From a checkpoint of a small image captioner.
Training: adamw at rate 0.0007, 19300 steps, batches of 64.
Data: trained on photos of plants and fungi (iNaturalist), 13.7 epochs.
Rows from block 3 of the image encoder of a small image captioner, named by matrix and row number. Rows with one number belong to one neuron. Each number is 128 + 24 x the weight over its row's rms, rounded and kept within 0 to 255. All counts start at 0. After the name is the row's rms in percent of the matrix's.
After each neuron's rows are labels from the 100 images, of 14976, where the neuron reaches its highest value: "peak at" is the part of the image that holds the peak; "patch colour" is the nearest of a few named colours to the mean colour under the peak. Only what is clearly more common there than usual is listed. The data: photos of plants and fungi (iNaturalist).
# fc1: MLP up (encoder.blocks.3.mlp.fc1.weight, 768x384), inputs 128-255
# fc2: MLP down (encoder.blocks.3.mlp.fc2.weight, 384x768, transposed), outputs 128-255

fc1.574 116 [110 141 126 117 146  87 115 101  95  85 143 116 146 137 109  80 157 146 116 106 136 144 132 153 123 106  84 143 171 139 157 133 101 138 109 114 122 137 120 148 146 125 134 147 101 132 141 137 133 121 123 123 123 110  90 119 134 155 116 118 122 127 138 108 124 146 152 134  85 110 149 150  81 148  82 100 149 138 110 172 161 144 120 123  98 102 116 108 128 110 149 172 106 117  90 119  99 164 153 155  98 132 150 145 162 152 102 146 140 160 149 125 108 176 145 159 111 142 144 144 168  99 167  57 120 133 141 141]
fc2.574 176 [118 124 129 128 120 128 126 114 116  99 155 122 120 113 127  64 127 174 143 112 131 144 128 135 109 135 124 149 166 141 172 121  88  80 150 129 159 124 123 147 125 123 135 122  97 164 141 129 140 131 127  74 120 138  82  87 100 132 117 130 133 144 127 135 132 152 131 125 117 100 116 185  76 129  80 131 163 131 127 171 153 119 125 129 104 119 118 111 143 135 142 132 124 123 110 130  60 139 191 146 110 142 135 155 124 143 130 137 133 153 177  99  73 184 136 144 112 135 140 141 164 114 124  96 106 106 117 116]
peak at: bottom left
patch colour: brown

fc1.658 052 [119 148 183 132 144 174 142 155 145 130 152 101 124 178 144 129 123 116 119 108 115 126  81 128 111 120 132 101 124 122 131 126 113 169 104  65 118 113 119 144 119  80 173 119 144 109 105 132 149 129 137 162  88  84 165 144 134 139  96 114 129 136 146  89 136 136 136  65 105 125 135 100 126 148 142 114 130 144 128 124 132 151 127 153 131 137 171 143 140 133 148 124 152 141 140 148 149 196  60 132 129 113 147 110 107 134 110 155 116 146 116 106 137 123 129 149 125 120 120 104 128 136 138 186 157 152 157 144]
fc2.658 045 [132 132 106 137 150 146 114 121 119 108 122 134 103 102 132 128  94 125 130 139  84 110 121 122 117 129 134  76 137 125 128 126 151 182 143 115 125 134 164 127  65 147  94 122 115 116 161  96 111 143 144 132 131 154 122 129 123 134 133 143 112 125 118  69 143 116 105  96 140  99 171  87 124 143 122 144 181  69 181 118 116  83  98  89 124 134 122 122 122 154 123 105 111 135 142 177 133 103 142 144 153 113 114 122 123 122 147 173 151 121 146 132 135 119  91 125 142 111  86 170 136 112 163 118 102 136 135 122]
peak at: top right
patch colour: green

fc1.373 048 [112 159 196 133 150 163 144 148 148 135 159 111 137 164 146 131 130 113 125 111 119 161 101 125 117 120 117 123 133 120 133 126 109 149 102  78 127 130 136 138 109  66 168 130 148 125  99 113 125 121 130 162  93  74 188 144 126 135 102  91 134 147 152 116 105 123 147  76 100 117 131 102 133 131 161 115 119 138 107 123 123 167 128 160 123 122 183 128 143 124 141 133 162 147 154 134 155 193  50 118 131 137 126 111 127 140 110 150  95 141 108 111 146 114 131 133 126 124 131 116 122 132 143 178 163 136 155 134]
fc2.373 046 [123 124 104 128 151 151 124 123 117 129 105 147 107 101 133 141 116 113 116 141  75 103 122  97 122 136 141  50 145 111 126 140 146 195 141 122 130 130 155 129  59 155  83 120 112 111 155 143 113 127 142 124 116 162 115 124 129 123 124 145 119 120 145  73 151 129  98  87 132  97 168  80 132 151 143 164 175  85 174 109 112  84 105  99 133 146 103 129 107 147 113 116 109 143 143 178 124 115 152 107 160 123 113 108 133 127 142 148 131 141 135 111 145 115  98 137 137 142 114 160 132 113 162 119  96 131 133 143]
peak at: top right
patch colour: green

fc1.131 052 [112 125 143 136 122 146 138 146 130 174 115 166 143 131 176 142 135  84 140 116  94 135  54 126 139 138 105 116 130 113 127 114 149 128 163  80 118 120 135 118  98  71 126 126 111 108 101 128 124 102 120 130 125 136 155 142 131 116 140 144 119 143 140 135 113 127 121 106 126 110 139 108 160  99 145 120 102 119 143  93 155 163 123 163 133 143 163 136 106 133 140 111 121 134 110 140 182 166  96 123 156 106 112 102 147 117 105 156 134 145  84 150 113  85 114 116 134 132 143 155  84 111 140 160 161 120 123 135]
fc2.131 054 [128 101 105 125 189 104 131  99 115 144 122  96 127 130 108 170 125 118 131 124 132 121 123 134 105 120 113  77 116 136 113 171 131 183  74  99 153 152 161 156 119 153  90 115 118 134 167 165 109 163 113 124 148 120 145 139 103 141 111 104 113  99 147 106 133 143 119 112 121 108 146  83 158 164 155  78 171  98 148 118 119  96 135  66 117 100  93 131 127 111 142 148 112 124 135 133 160 166 102 150 146  82 134 140 142 162 100 112 134 151 116 145 154 104 138 142 109 105 136 160 134 118 143 126 130 108 149 115]
peak at: centre
patch colour: red

fc1.600 036 [139 124 131 130 179 182 131 142 125 114 122 136 143 152 172 132 148  86 142  98 116 138  49 133 122 133 120 145 140 131 140 115 107 137 110 101 137 106 132 141 146  79 182 118 136 116 115  84 125 112 108 172 128  96 158 133 100 116 100 138 139 154 130 115 136 120 132 120 109 129 138 151 152 103 129 129 119 146 115 156 158 153 154 167  92 134 200 110 149 119 144 109 164 132 107 121 175 205  91 136 168 112 115 137 140  97 117 193 140 150  87 113 127 148 116 133 150 127 154 114 108 132 150 139 164 115 143 120]
fc2.600 033 [123 104 121 120 136 145 133 118 117 124 114 141  95 113 131 142 124 107 129 137 140  96 137 147 105 135 180  81 124 128 116 185 124 176 109 128 152 158 150 144 125 154  95 117 134 144 143 155 114 180 132 123 121 114 116 127 122 134 145 130 128 129 147 103 126 130 120 111 158  94 143  86 134 165 133 122 148  90 217 102 128 137 107  69 122 139 104 105 102 109 128 112 131 155 146 188 130 121 140 139 145 130  67 134 146 123  84 105 195 134 108 130 135 134 136 136 118  94 128 208 126  99 138 128  96 101 145 105]
peak at: top left; bottom left
patch colour: green

fc1.651 108 [112 142 122 109 147  87 111 101  99  89 145 117 142 135 112  80 160 145 106 109 130 144 130 150 128 110  86 143 171 146 162 130  99 132 108 115 117 143 129 143 147 128 134 140 100 130 133 132 124 131 123 130 130 109  85 118 133 155 111 115 116 131 141 113 115 141 151 146  85 114 145 147  81 143  85 102 142 140 106 174 158 145 124 113  94 103 109 105 134 107 151 179 109 122  96 120 103 160 145 154  93 140 161 143 164 155 105 152 139 156 148 128 115 180 134 160 112 146 149 145 166 102 163  55 122 143 141 144]
fc2.651 167 [117 120 129 129 119 130 128 115 121 102 154 124 118 114 126  66 127 178 144 111 129 144 129 136 111 134 129 153 165 139 173 121  84  79 156 129 155 122 122 143 122 122 132 121 100 161 141 131 141 129 127  74 119 138  79  91 100 129 117 135 135 145 125 141 136 151 132 122 113 102 113 185  74 125  79 134 158 132 128 169 153 121 128 128 107 119 117 112 142 136 140 129 126 123 109 131  57 139 189 147 109 142 131 155 127 141 129 138 133 153 178  99  76 181 137 144 115 133 139 130 168 113 119  95 103 103 113 113]
peak at: top left
patch colour: brown

fc1.158 043 [130 165 197 116 141 160 134 170 117 143 152 132 109 175 146 114 160 102 129  83  68 130  97 102 123 150 121  90 115 122 139 131 103 161 159 114 140 109 101 155 142 100 169 115 132  99 125 120 146 126 137 152  89 116 169 121 127 130 109 125 133 160 146 144 152 122 120 128 116 109  97 103 113 138 114 132 110 141 143 130 121 132 112 165 147 157 180 130 173 132 142 121 126 150 137 155 161 157  56 111 126 147 130 102 115 137 121 128  95 172  83 108 113 127 132 114 134 172 130 113 123 132 152 194 156 112 124 143]
fc2.158 048 [165 149 110 141 164 156 145 122 124 129 118 122 122 115 130 133 117 143 113 158 140 110 110 139 116 120 135  68 121 123 133 144 129 176 122  98 147 144 164 154  79 114  85 135 120 122 174 130 104 141 107 139 115 126 123 113 112 119 128 150 112 141 155  96 123  94 115  89 174  87 158  73 123 142 125 130 154  92 167  99 127 102  90  92 121 134 126 137 116 132 118  98 128 136 152 151 154 134 139 158 170 143  80 126 133 118 124 129  96 107 121 146 157 113  93 141 152  99 105 198 115 107 158 128 119 143 142 125]
peak at: top left
patch colour: green

fc1.385 107 [110 150 130 115 136  88 106 101  98  92 136 116 145 139 116  80 159 145 114 109 129 146 129 154 120 106  90 139 167 138 159 124 103 142 100 115 118 135 126 151 151 124 135 147  96 126 136 134 129 126 126 134 121 109  85 118 131 160 113 121 114 130 141 110 117 140 147 135  82 108 141 148  81 150  87  96 150 138 106 173 163 145 118 121  96 107 116 115 132 114 152 177 109 121  93 115 106 159 142 159  90 138 157 141 171 157 101 143 141 159 147 123 116 178 140 163 114 140 147 148 166  96 167  52 116 135 134 142]
fc2.385 164 [120 117 130 130 124 130 129 113 117 101 154 122 116 113 128  64 123 174 144 111 133 145 126 133 113 135 126 153 166 140 169 122  90  80 155 131 154 124 125 143 120 124 134 119 102 163 139 128 140 132 127  72 122 142  82  88  96 127 117 133 131 144 120 136 136 153 133 121 119 104 115 188  72 125  80 132 158 129 129 171 152 123 132 128 105 120 116 111 144 136 143 129 127 127 113 130  58 139 190 146 106 143 130 157 122 137 129 142 135 151 176  96  72 183 137 148 117 135 136 137 165 119 120  97 105 105 117 116]
peak at: top left
patch colour: brown

fc1.116 071 [162  77 133 145  86 147 142 114 146 146  93 169 153 115 175 136 116  98  92 127  85 126 114 130 135 156 125 163 119 104 110 127 162 120 190 171  94  98 126 109 127  93  97 134 128  73 121 128 112 104 108 123 125 154 136 173 154 103 177 175 145 130 117 124 165 118  98 128 136 157  63 104 148 114 134 154  93 138 119 115 120 143 157 163 140 126 136 157 119 178 128  97 115 129 138 150 129 110 119 130 107 201  99  80 120  88 129 130 157 102 131 124 123  94 129 118 126 123  94 135 101 146 101 132 129 120 115 122]
fc2.116 078 [163 130  78 115 183 109  90  99 123 119 125 135 128 119 109 133 140 156 122 147 141 109 155 134 121 100 119 128 120 123 130 114 128 159  83 103 152 171 166 148 186 155 120 113 110 144 144 147  83 144 107 122 181 127 120 132 114 163 102  81 119  98 135 156 126 120 164 120 157  93 127 102 125 163 134 105 155 137 120 115 125  81 110  66 128  91  90  96 172  85 111 154 133 108  98 118 137 107 118 170 132 132 115 133 131 161 134 101 140 142 145 147 147 109 111  99 117 127 126 171 146 120 176 125  86 112 140 140]
peak at: top centre
patch colour: red

fc1.320 041 [127 145 143 131 176 163 127 122 128 136 127 139 142 146 158 119 152  93 140 105 125 156  57 150 139 133 113 154 140 118 133 122 102 142 113 100 131 134 127 131 140 113 189 132 126 129 102  93 134 117 119 187 135  94 159 137 117 125 103 127 120 162 133 131 110 100 133 123 105 123 165 147 150 114 144 128 122 143 136 142 162 177 141 170  98 129 209 112 135 102 127 129 141 136 111 110 164 191  72 132 143 126 117 117 142 121 108 189 156 157  94 103 127 140 116 129 148 120 152 137 106 126 145 132 145 128 153 130]
fc2.320 041 [125  83  94 115 158 143 146 109 129 154 112 115  96 122 136 147 111 120 124 123 165 104 143 126  65 120 128  88 138 130 116 179 102 166 127 113 138 157 149 150 124 150  87  99 147 152 152 164 114 187 128 101 135 130 116 129 100 135 124 146 128  99 133  95 136 145 133  96 112  81 132 124 150 131 141 127 142  90 215 128 137 100 136  72 141 118  89 101  98 104 139 113 119 153 159 165 135 170 138 141 120 125 101 134 145 136  95  53 172 126 111 114 131 131 154 179  99 120 112 164 130 121 143 124  89 113 144 113]
peak at: top left
patch colour: green

fc1.163 106 [106 150 127 117 137  93 112  98  96  94 139 117 149 144 115  81 162 148 113 102 131 144 133 151 122 109  86 139 169 142 164 133 106 144 104 113 122 135 124 151 144 122 130 150  95 127 133 138 130 122 123 132 122 110  85 114 135 153 117 124 117 128 143 109 119 144 147 134  85 110 143 145  80 149  84  94 150 136 110 177 167 141 120 121  97 103 113 113 134 114 150 176 103 122  86 115 105 160 146 154  97 136 152 140 170 160 104 146 136 161 140 127 112 177 136 161 105 140 146 148 162 100 171  56 115 133 138 142]
fc2.163 164 [118 119 129 128 126 131 129 113 116 101 156 119 117 114 132  61 124 178 144 111 136 144 125 135 112 132 124 152 163 141 170 120  88  79 151 131 155 125 123 142 123 125 132 117 102 167 140 129 140 130 128  73 121 140  80  94  96 128 117 129 133 142 118 134 134 149 132 124 115 101 115 186  74 128  83 134 160 133 130 172 153 118 135 130 108 118 120 113 143 137 142 130 129 126 114 133  61 138 193 145 109 143 131 155 121 142 131 139 137 150 176  99  74 187 135 149 117 135 135 135 161 119 119  97 106 109 116 115]
peak at: bottom left
patch colour: brown

fc1.190 037 [116 152 150  98 187 142 136 118 125 123 134 134 114 142 156  99 153 152 127 140 142 111 123 133 119 114 142 141 120 137 146 156 117 158  81  99 115 144 147 147 131  84 190 119 123 124 129 117 113 129 129 178 128  80 126 156 136 135 109 119 109 140 147 112  69 115 132 124 100 132 140 110  91 111 165 108 135 143 148 132 168 153 134 120 148  96 138 116 130 105 139 156 144 131 200 131 161 156  63 124 139 157 128 135 100 150 103 155 127 161 132 147 145 121 122 112 127 124 123 143 146 141 128 156 136 137 164 146]
fc2.190 042 [155 115 114 152 161 178 146 117 128 133 100 120 126 131 148 108  96 148 138 136 127 114 139  82 119 138 134  74 130 111 137 127 115 185 116 102 144 125 150 161  60 130  95 121  99 122 156 126 128 126 118 135 116 123 106 122 128 131 124 153 127 141 119 103 170 110  81  81 165 110 170  96 121 160 128 145 175 119 171 132  96  93 127 113 148 140 145 144 119 152 126  83 130 181 120 148 115 118 160 117 170  86  81 133 105 109 131 130 110 116 141 131 146 141 104 122 146  40 105 166 116 109 143 136 145 141 152 108]
peak at: bottom left; middle left
patch colour: green

fc1.245 043 [118 142 151 123 154 190 139 126 115 137 121 127 128 157 142 146 158 108 121  90 114 148  49 139 117 134 107 140 131 134 134 124 118 140 120 105 134 114 116 133 144 110 182 118 127 109 107  87 134 112 114 162 123  92 181 136 100 123 101 132 123 160 134 120 128 112 142 122 127 109 159 148 149 112 151 131 120 132 127 145 143 148 145 166  92 137 198 117 134 120 138 132 137 130 108 141 176 202  76 121 164 130 124 127 129 111 111 183 136 147  92 110 130 122 123 139 126 130 149 112 110 124 136 164 164 117 134 130]
fc2.245 042 [115 111  92 125 153 143 133 116 114 139 114 151 102 132 129 132 104 125 131 126 145 105 124 142 106 116 162  92 137 141 114 184 135 187 136 104 148 156 146 148  95 132  79 109 126 139 163 154 109 157 135 112 132  91 124 124 137 124 158 143 113 137 145  81 141 120 123  84 134  79 137  97 130 132 134 136 141 104 234  99 145 110 112  74 127 131 117 112 104 104 108  98 122 155 139 177 140 135 144 134 145 134  76 111 107 126  99 106 153 135 117 141 131 119 127 129 117 106 103 201 119 114 159 121  85 126 137 108]
peak at: top left
patch colour: green

fc1.437 055 [111 141 190 142 135 168 163 151 132 151 163 106 125 159 153 138 151 115 115 104 105 146  76 132 109 120 123 103 126 135 123 129 108 153  95  78 135 103 136 146 107  58 184 104 139 108 132 120 137 127 136 153  84  89 176 147 140 118  97 112 117 130 138 110 133 137 130  85 101 115 118  89 133 137 138 125 134 164 122 108 138 156 139 148 132 138 174 154 146 119 158 126 134 154 148 136 147 193  50 141 129 135 141 120 104 147 120 148 107 141 101 109 137 118 133 156 116 115 125 112 117 120 156 186 162 147 144 148]
fc2.437 045 [139 131  96 134 164 145 117 110 123 114 121 131  95  99 131 127 100 123 131 134  79 118 120 120 134 138 135 104 134 121 122 117 144 186 157 110 130 145 155 151  60 146  88 115 113 121 160 121 100 139 155 138 130 138 112 134 136 134 143 143 116 108 124  68 143 110 105  92 150 101 162  99 132 152 128 137 170  76 173 122 124  96 109  96 134 120 121 110 116 137 107 111 122 125 138 194 127  75 143 145 144  95 107 120 129 124 123 180 131 113 138 123 142 110  88 104 127  96  86 179 143 108 148 107  87 127 146 138]
peak at: top right; top left
patch colour: green

fc1.427 107 [ 97  95 165 123 137 117 179  94 152 148 126 146 128 157 152 131 120  83 138 131 110 138 116 123 167 125 125 175 125 134 101 156 113 160 158 151 116 128 120 108  84 100 112 127 128 111 102  97 143 132 133 183 130  60 151 158 129  83 121 130 118 165 115 160 142 104 123 169 124 157 130 132 144  98 136 153  87 156 146 111 143 177 165 129 139 141 172 116 109 115 109 113 136 144 141  87 150 152 109 111 119 122 100 117 129 105 119 132 105 113  95 138 159 111 125 140 148 125 132 125  99 138 136 117 172 154 138 119]
fc2.427 082 [125 139 118 116 190 101 151 111 115 112 137 115 116 143 122 146 129 138 146 117 131 144 142 124 114  97 116  99 126 169 119 139 128 135  57 125 151 143 143 131 141 130 103  93 124 147 139 145 135 148 123 115 163 136 137 136 109 163 112  76 118  98 135 149  88 171 165 134  98 146 121 117 132 149 145 122 126  75 119 128 108 120 149  79 116 117  82  65 177  92 134 145 102  98 116 125 118 138 123 142  73  66 175 135 123 153 116  93  74 135 131 126 147 112 160 133 121 153 130 111 142 125 123 109 102  82 119 134]
peak at: middle left
patch colour: green

fc1.430 092 [109 107 143 143 110 126 149 120 157 158 111 163 161 147 139 149 123  94 134 112 118 153 138 138 146 148 112 168 121 116 103 173 143 174 149 152 112 111 103 105  85 126  95 143 116 118  93  88 153 116 102 200 119  82 151 151 139 100 143 127 158 149 100 170 147 114 107 162 128 151 127 115 158  91 148 152  95 139 135 114 116 149 160 144 135 131 163 140 105 135 109 126 151 122 134  89 162 126 106 134 153 136 108 125 149  92 111 134 104 105  84 139 192 113 141 141 143 125 117 155 105 136 150 125 177 150 106  96]
fc2.430 075 [145 143 119 115 185 114 153 106 134 131 138 111  92 144 132 153 136 131 143 128 113 142 148 107 126  97 123 111 117 161 102 120 130 122  71 135 165 147 153 139 156 150 142  99 131 148 141 143 113 154 137 110 161 169 143 132  97 147 100  83 112 106 128 154  86 152 167 148 114 125 125 116 129 151 151 116 119 128 106 112 116  99 129  80 149 129 113  86 184 107 135 131  99 123 134 117 125 134 123 121  90  92 145 144 120 148 164  88  75 136 141 117 138 104 131 127 130 148 142 122 128 145 122 129 119  86 115 147]
peak at: centre
patch colour: red

fc1.570 036 [ 89 154 148 147 139 167 121 144 128 136 133 117 153 145  96 103 124 104 134 114 137 129  85 141 138  87 111 124 133 112 131  92  79 145 136  76 129 149 136 119 171 141 153 135 115 132 105 109 125  99 111 165 138  65 146 105  90 130  88 137 116 149 115 129  91 120 146 112 122  95 161 141 129 147 160 142 143 124  71 153 149 154 127 124  96 122 177 118 135 115 100 148 163 125 130  95 163 181 104 129 177 119 123 153 144 141 120 178 148 152  99  93 119 125 120 117 156 163 160 147 123 123 164 134 155 134 134 142]
fc2.570 033 [139 110 139 138 111 134 159  94 121 114 132 133 121 130 156 147 132 120 143 116 140 125 173 151  74 130 140 113 125 161 108 154 109 110 156 174 112 156 136 151 110 128 157 118 160 106 124 179 143 157 130 137 112  46 142 140 111 120 106 117 132 107 138 131 102 126 181 132  90 101  99 153 157 109 124 135 104 154 183 127 147 137 157 109 149 133 105 100 116 108 140 125 130 165 154 122 139 180 121 170 110 145 115 109 152 124  97  92 149 135  93 150 106 131 170 178 128 104 110 123 111 121 143 127 137 113 150 141]
peak at: bottom left
patch colour: green

fc1.629 038 [140 125 150 127 167 158 131 139 113 146 165 116 158 152 152 115 147  82 145  82 113 142  46 136 127 140 100 157 135 104 132 126 123 128 151 116 150 118 116 144 148  87 187 126 115 129 115  90 124 105 114 182 123 122 152 140 120 125 111 139 132 173 133 151 117 125 128 119 129  96 133 150 153 109 127 141 107 135  86 154 140 148 115 152 118 156 210 110 145 114 126 122 134 143 117 162 164 174  93 135 183 120 108 132 148 112 127 155 125 136 104 100 132 164 115 110 148 129 154 133 115 129 154 152 181 137 143 132]
fc2.629 038 [115  92 108 127 147 131 140 111 129 131 108 139  90 139 135 153 114 139 131 136 140 113 129 158  84 113 166  83 136 132 106 184 116 172 120 132 151 156 151 141  99 157  98 102 150 141 146 161 131 170 137 110 134 144 124 121 117 117 145 128 115 126 126  88 111 149 123  97 118  95 137  92 132 144 136 109 155 106 199 106 131 111 139  64 135 129  91 127  94 125 140 117 127 165 147 165 147 146 135 174 124 127  77 115 136 123 108  90 164 118 136 121 133 107 152 172  95 116 122 183 125 126 147 133  95 102 149 110]
peak at: top right
patch colour: green