Weights of a small image captioner: encoder norm layernorm, encoder layers 8.
Rows from block 3 of the image encoder of a small image captioner, named by matrix and row number. Rows with one number belong to one neuron. Each number is 128 + 32 x the weight over its row's rms, rounded and kept within 0 to 255. All counts start at 0. Numbers have three digits each.
Before each neuron's rows are labels from the 100 images, of 14976, where the neuron reaches its highest value: "colour at peak" is the nearest of a few named colours to the mean colour under the peak; "place" is the part of the image that holds the peak. Only what is clearly more common there than usual is listed. The data: photos of plants and fungi (iNaturalist).
# fc1: MLP up (encoder.blocks.3.mlp.fc1.weight, 768x384), inputs 256-383
# fc2: MLP down (encoder.blocks.3.mlp.fc2.weight, 384x768, transposed), outputs 256-383

colour at peak: green
place: bottom left; middle left
fc1.190:115137110129144193151179122121187165158135119144143140077141134106108161080159106121109177114113095136112169145031097136124147136152095099079181127116129147143127049100142126103143197089109163203106084102124092139076087099134130149107121173041104098147128132157125141118168116125140121120087142136133144157148088204151096115154188123127144212140105127160071130118086138079166145136059
fc2.190:161121097114126115129180139132107098085103213208080170137140113166123175163134119145113159108134088085041166100130117155117196177144175145162150138126147149125204126162124137099118095152224127084110151145113148076122123152136163084137126164205079139094087118118183157106091104111099151121134113165104154112118059081110129135202126120104071091136156131131117127135153101202127056150135

colour at peak: green
place: top right
fc1.629:087133139107131115142133164074120188127169123153152164033116126143147155112160156116155190134165135116134046156043136124109082113168148090114176124093106131145140123088162173175129174094121143143132104064113037162120093147123131094101087133095118103090141105191154131103156139170161066116182106103122053128150079143124159144112189121117106174126176134182115106087071148090119109143108
fc2.629:112085116121119190111127134134127087083115166123108086132123163097081108093146113140055115098090154095102112178128150134119161191099095129128113082141095137075165091139140114032130096158251115111147137149139182126003148139126164124123170113147126121133147129107133105131124154140115087134101125117169124120151118118154116089151085101159174108145134108089135105118154066227143142127149

colour at peak: green
place: top left
fc1.200:059112136108118131086136166094136169090153166089155156053127130122157153171181154131124152137166156097124135187056086081137128168160101069113146208104115145156136147132123163168187141090062144155090111072138074181098097084202151103088128131106121133067146109197153139125156149159139053095173126127134081141142108124124128116100198123122152182161182157143129127122053144098140089151128
fc2.200:127142121118110140112127148095123060132092114123143119115140120092152111053105118102075099116113175098152149123106129125124160156091100148099120048148110166118097064150128131078141133154238100124050138172153225051081157166146151146155185180122141144136139140065144152123121134074127137142098112143069123090149098085144119127141121069052086167114123130097139130120156101220171175100133

colour at peak: brown
place: bottom left; top left
fc1.347:178089051128170148094116102177079144095157134112169127125171118132131160133113127107083135168139139066144155174123108143173124163131115072179043111125114131147116130098109127135160119097131134100092190124093110147150066135157126152191136141140133112135070184128134180217094089127182138075143179099092117146180195134161092114130113130115135088151124160155099162195175139129165122104078
fc2.347:206113081122170120121100120169054137130141115124146130188194121123109117132125115121126124164131163097128118119216136118148127128114109130203104098105120149130149118108106115156127115145127130105122186127081131142149096147140145151187143138129141135118023165117132132147095099135154126100118147112119136134128109138161125143072097100111141132124149099148108152165135221147142143079078

colour at peak: red
place: top centre
fc1.116:122099145107104080191121099139169094125071141146126169109061114121116129075129138135209084121082124141118088130148149152105097065132132182093109125114111150133166163118154143183082112148135107166153104092172090109148141065173134130112098093083127126066171120131145105135131159163068072156136105134138146116118144136137136148116086151111164107082200142132142109102110068108123096161133
fc2.116:113139133140130138128123104140152124117108132125063132141131174146147149170073073120099129142101131127101181157111118143152165158065120152122136116147136159150169145194102060046148184118117123053087112207112155109123096149115114155125129165224104097108149142117112172115132085105136201122103157118179166180145139095147047087125103203122094111116096165111098114132117088088187122102109

colour at peak: brown
place: bottom left
fc1.7:176094045130161153095108096185083139099160139112169121126173121130133158141118133118083136170140135067148157175117109137173125167123126071178052123117113130141114120103115128143158126092129129111092187120096111149152058127157127151195137137131140119138073183130139178214087089121182139065143181095093123150173191139163103111138117131105131088147126160155101157190171133130168119109073
fc2.7:206116081119172119124102116166054137132140116122148125186194120130108115128128114120130124160133163100132115119216137115143129125115107128200103093105121149131148120107108115153132111142133133106123183127084131143149095147138141148184141138127140135118022164113134134147095094135148122099120146112117135135127112135162125142073096099112146135125149102144108154166136220149142143081076

colour at peak: green
place: top left
fc1.158:122114116127182126168108166088132131132173141124197141055108107133142147108111152095144202132146099118146080128051094125124137099130118107091208098110133122119149096062124201119115103107112196129079119103138064131125128123106139116089101171112134139097156132172129131048148124103169125090140161111100120149152065202159170139134187113111131148097180110157101130107073153098096133138097
fc2.158:134132122130127144133172130161157112059136197161085149129116168171095127111129113141074163113115086102064159143088103159123221216143142087124111124170160125152168132150168105069142119136243132135134148149115081092098094153129147103144140165161106145097145140087151158154137134160112095112136118183133115147141088070104121104217117129071093145154132134094111154128167087213127084148159

colour at peak: red
place: centre
fc1.131:073139147106098138154117147085194180113121139148144158034070095111120091070167123134165148096132093114122076131074148166132134120197124129110165172120147095122014121133161153170109138095137143230203098079139050151120112064158125124086106102087148111116185108106129111140142161130112083114165120128145081144137100161143177119169164090109147204084140150115126134090099126190113108175158
fc2.131:082126141110111157107106104119169132105113143116077129110122160110100113167136107093077128151163138105103174137064119140154172167087103132083118144128101175147201130170114107047158158108180153071096112159141149129044120137117130122118151128175110096141212148088135157128116122103150122126115160128189152115159157092140104097161071140088094140164100149110100147137142041180154141141129

colour at peak: green
place: top right; top left
fc1.437:116129148113132139166125136087183127111165117122165139051130111095111115109113105114138229090158105103106101112039077137125164111127132119069171140119140168104131100056120111104145119109143189137089103086146070111097129117176151111078120225088101122115162127209147137090152087141136096097122122127145126102156080136154156116178169107140126163165152117165078124110081139112113139123113
fc2.437:129099122137115147118145121145117147073094204184100137131114133154109171149138101173069147109117109133079119132097113078130215170134173141118101081147159149133172123125120096093093128135253139078150130173104116070077116155157132141146136175214149158100127112094129121122119135098131105144138105144120139145079098117129086111173120102070104121173155125102112136140159062186135064145135

colour at peak: brown
place: top left
fc1.248:171089054122172146087119100183077146103162130112176117124164111125128153135126125116089134172148138071147155171128100134171118160131117069186048116119115125148112124109117126144155120084144127097091184120090104146165071143164132151181130137135143119136060183137114178215092095120177135068149185092081110153183191144153099119128125126123138089154135141157098162187169135135179110105073
fc2.248:208114087128173132125102121163047136131137120128145126194199122123112125130128111118124128159132164097131117121221129110137127130116104132203103095107120148127152125111101121154125114139130135104122191127083125145151097140142141143188143130125138129110020163119131136140094099134150121104112141115123137132133106136161115131072093103115140130132150107145104153167134222147142140079076

colour at peak: brown
place: top left
fc1.651:179088042134161149092110098178083143100154133109165121132169126140129161136121132113091138168138134077151158170118101145171131167124118073184050115129113132146109126097111126134156125095136135110096186116093107154157068133161132146191130139135137109143064185134137177216089085123179134073141175094089119150178199131163098115128114124108126092147126158155100164190176130127167122103078
fc2.651:208112081121172120122104111170053135129143113123149127189191119124111115130126114119131122161135163099132119121216136117148133126117109129199102097106121146131145116107111115154128114145129128104126187126082133143151098146138143152184143142124142136118024165113132132146096098131154122098116150113116133138126112135162126142077098097110146136122150103146104154165139227149141143079079

colour at peak: green
place: bottom left; top left
fc1.202:118118120116159188136160130113203154152130130132116152059123143083109141063152075119082167132138099118108163164061112153115158133140110094106192126118134156143123096093130111065160195078114150163083097104143133141085084119120132175088123188042084086133142122143102125129135119125129110105111152153116138141137082195145110126158175159126167204155114137135086127121106129095172156132081
fc2.202:174119104119128122120176138143115121079110226188080197163138115165103185132126138155117169126117082108047134102147129131122176163150182131143129155119151144147209139148139137073115095147199125103088142135126164067141123168145165071138096142186091122091092133107185149123093109114106150129153118167108141112111070079099109142194107141093061068188146143135131137115144098168121051144128

colour at peak: green
place: bottom left
fc1.321:118126139134138161148140133119211122107158115114163134065125126106127138091098079106128218084152116080116119105049090098105149128144118112070157147099119170130155113075122128104144113114121209141078111078140071135092098144147161137107121192070114087111156128196143141116144064127102131090111109119148115109157080160163169118164162146140157161164156113174086129136072132095109126124096
fc2.321:155088100101113137115170156157108102066118219200064152123125132159098172148140117159059137117114078134060111134120122105101184172122177129149111074135140140153196158135122110080099116121234109103161147131113123106128110176134137112153147190204117174100094133102156120136116142097106078122110108183088129123091079102105097134165137127083093100183136136117120133150141081180151058142130

colour at peak: green
place: top right
fc1.658:126117158111124142158115147097168171111161131129165160081131098115133139108114097115137242101171092100102121107035084116093152109138129089082162149133143144116115107070138134114143094110133195139090107103142042150102122131205142139096128231094097135079173129190121147098152082153110114122137099115139111120136085139134143127165186115141160154183161125148095130117072133118096147151109
fc2.658:140089105127126145138154135158126122079123192185086134122115106159126182161128111175077167119123112152084115127093106075130226180136168143121110093141144162112179104110138090077090125130255136095163143171115112058087110171150136115142155160204152150107127132096124113147115153086124102140123118137101146135084101129112087101168122096074111117152147109107123145150159077174127078158143

colour at peak: red
place: centre
fc1.430:085126144101091077149150162102144147109098153127144157055113107116090083104172138118138132104114091134129091151057150200127074125204128128096133158105119112151064101116173155146112124091109114195152103105151085145208112131123170110092111149077157151130171114198126119149143166224106081121168117130063099123141131155116159157165182101166120187085137097096149124086112090157128097172156
fc2.430:115124142138146164076106122138174101161114109125103121137121153147123120141105113115074093125189178156140163093125124108136181153056113167093123135122130176100146075142084126000180215114209153135065111156148183088109137193077140154125172126154119126165164118091146149130101121085135149151101140105172198103129150120152153130102090136093090141106059135154111114140137102062127143110131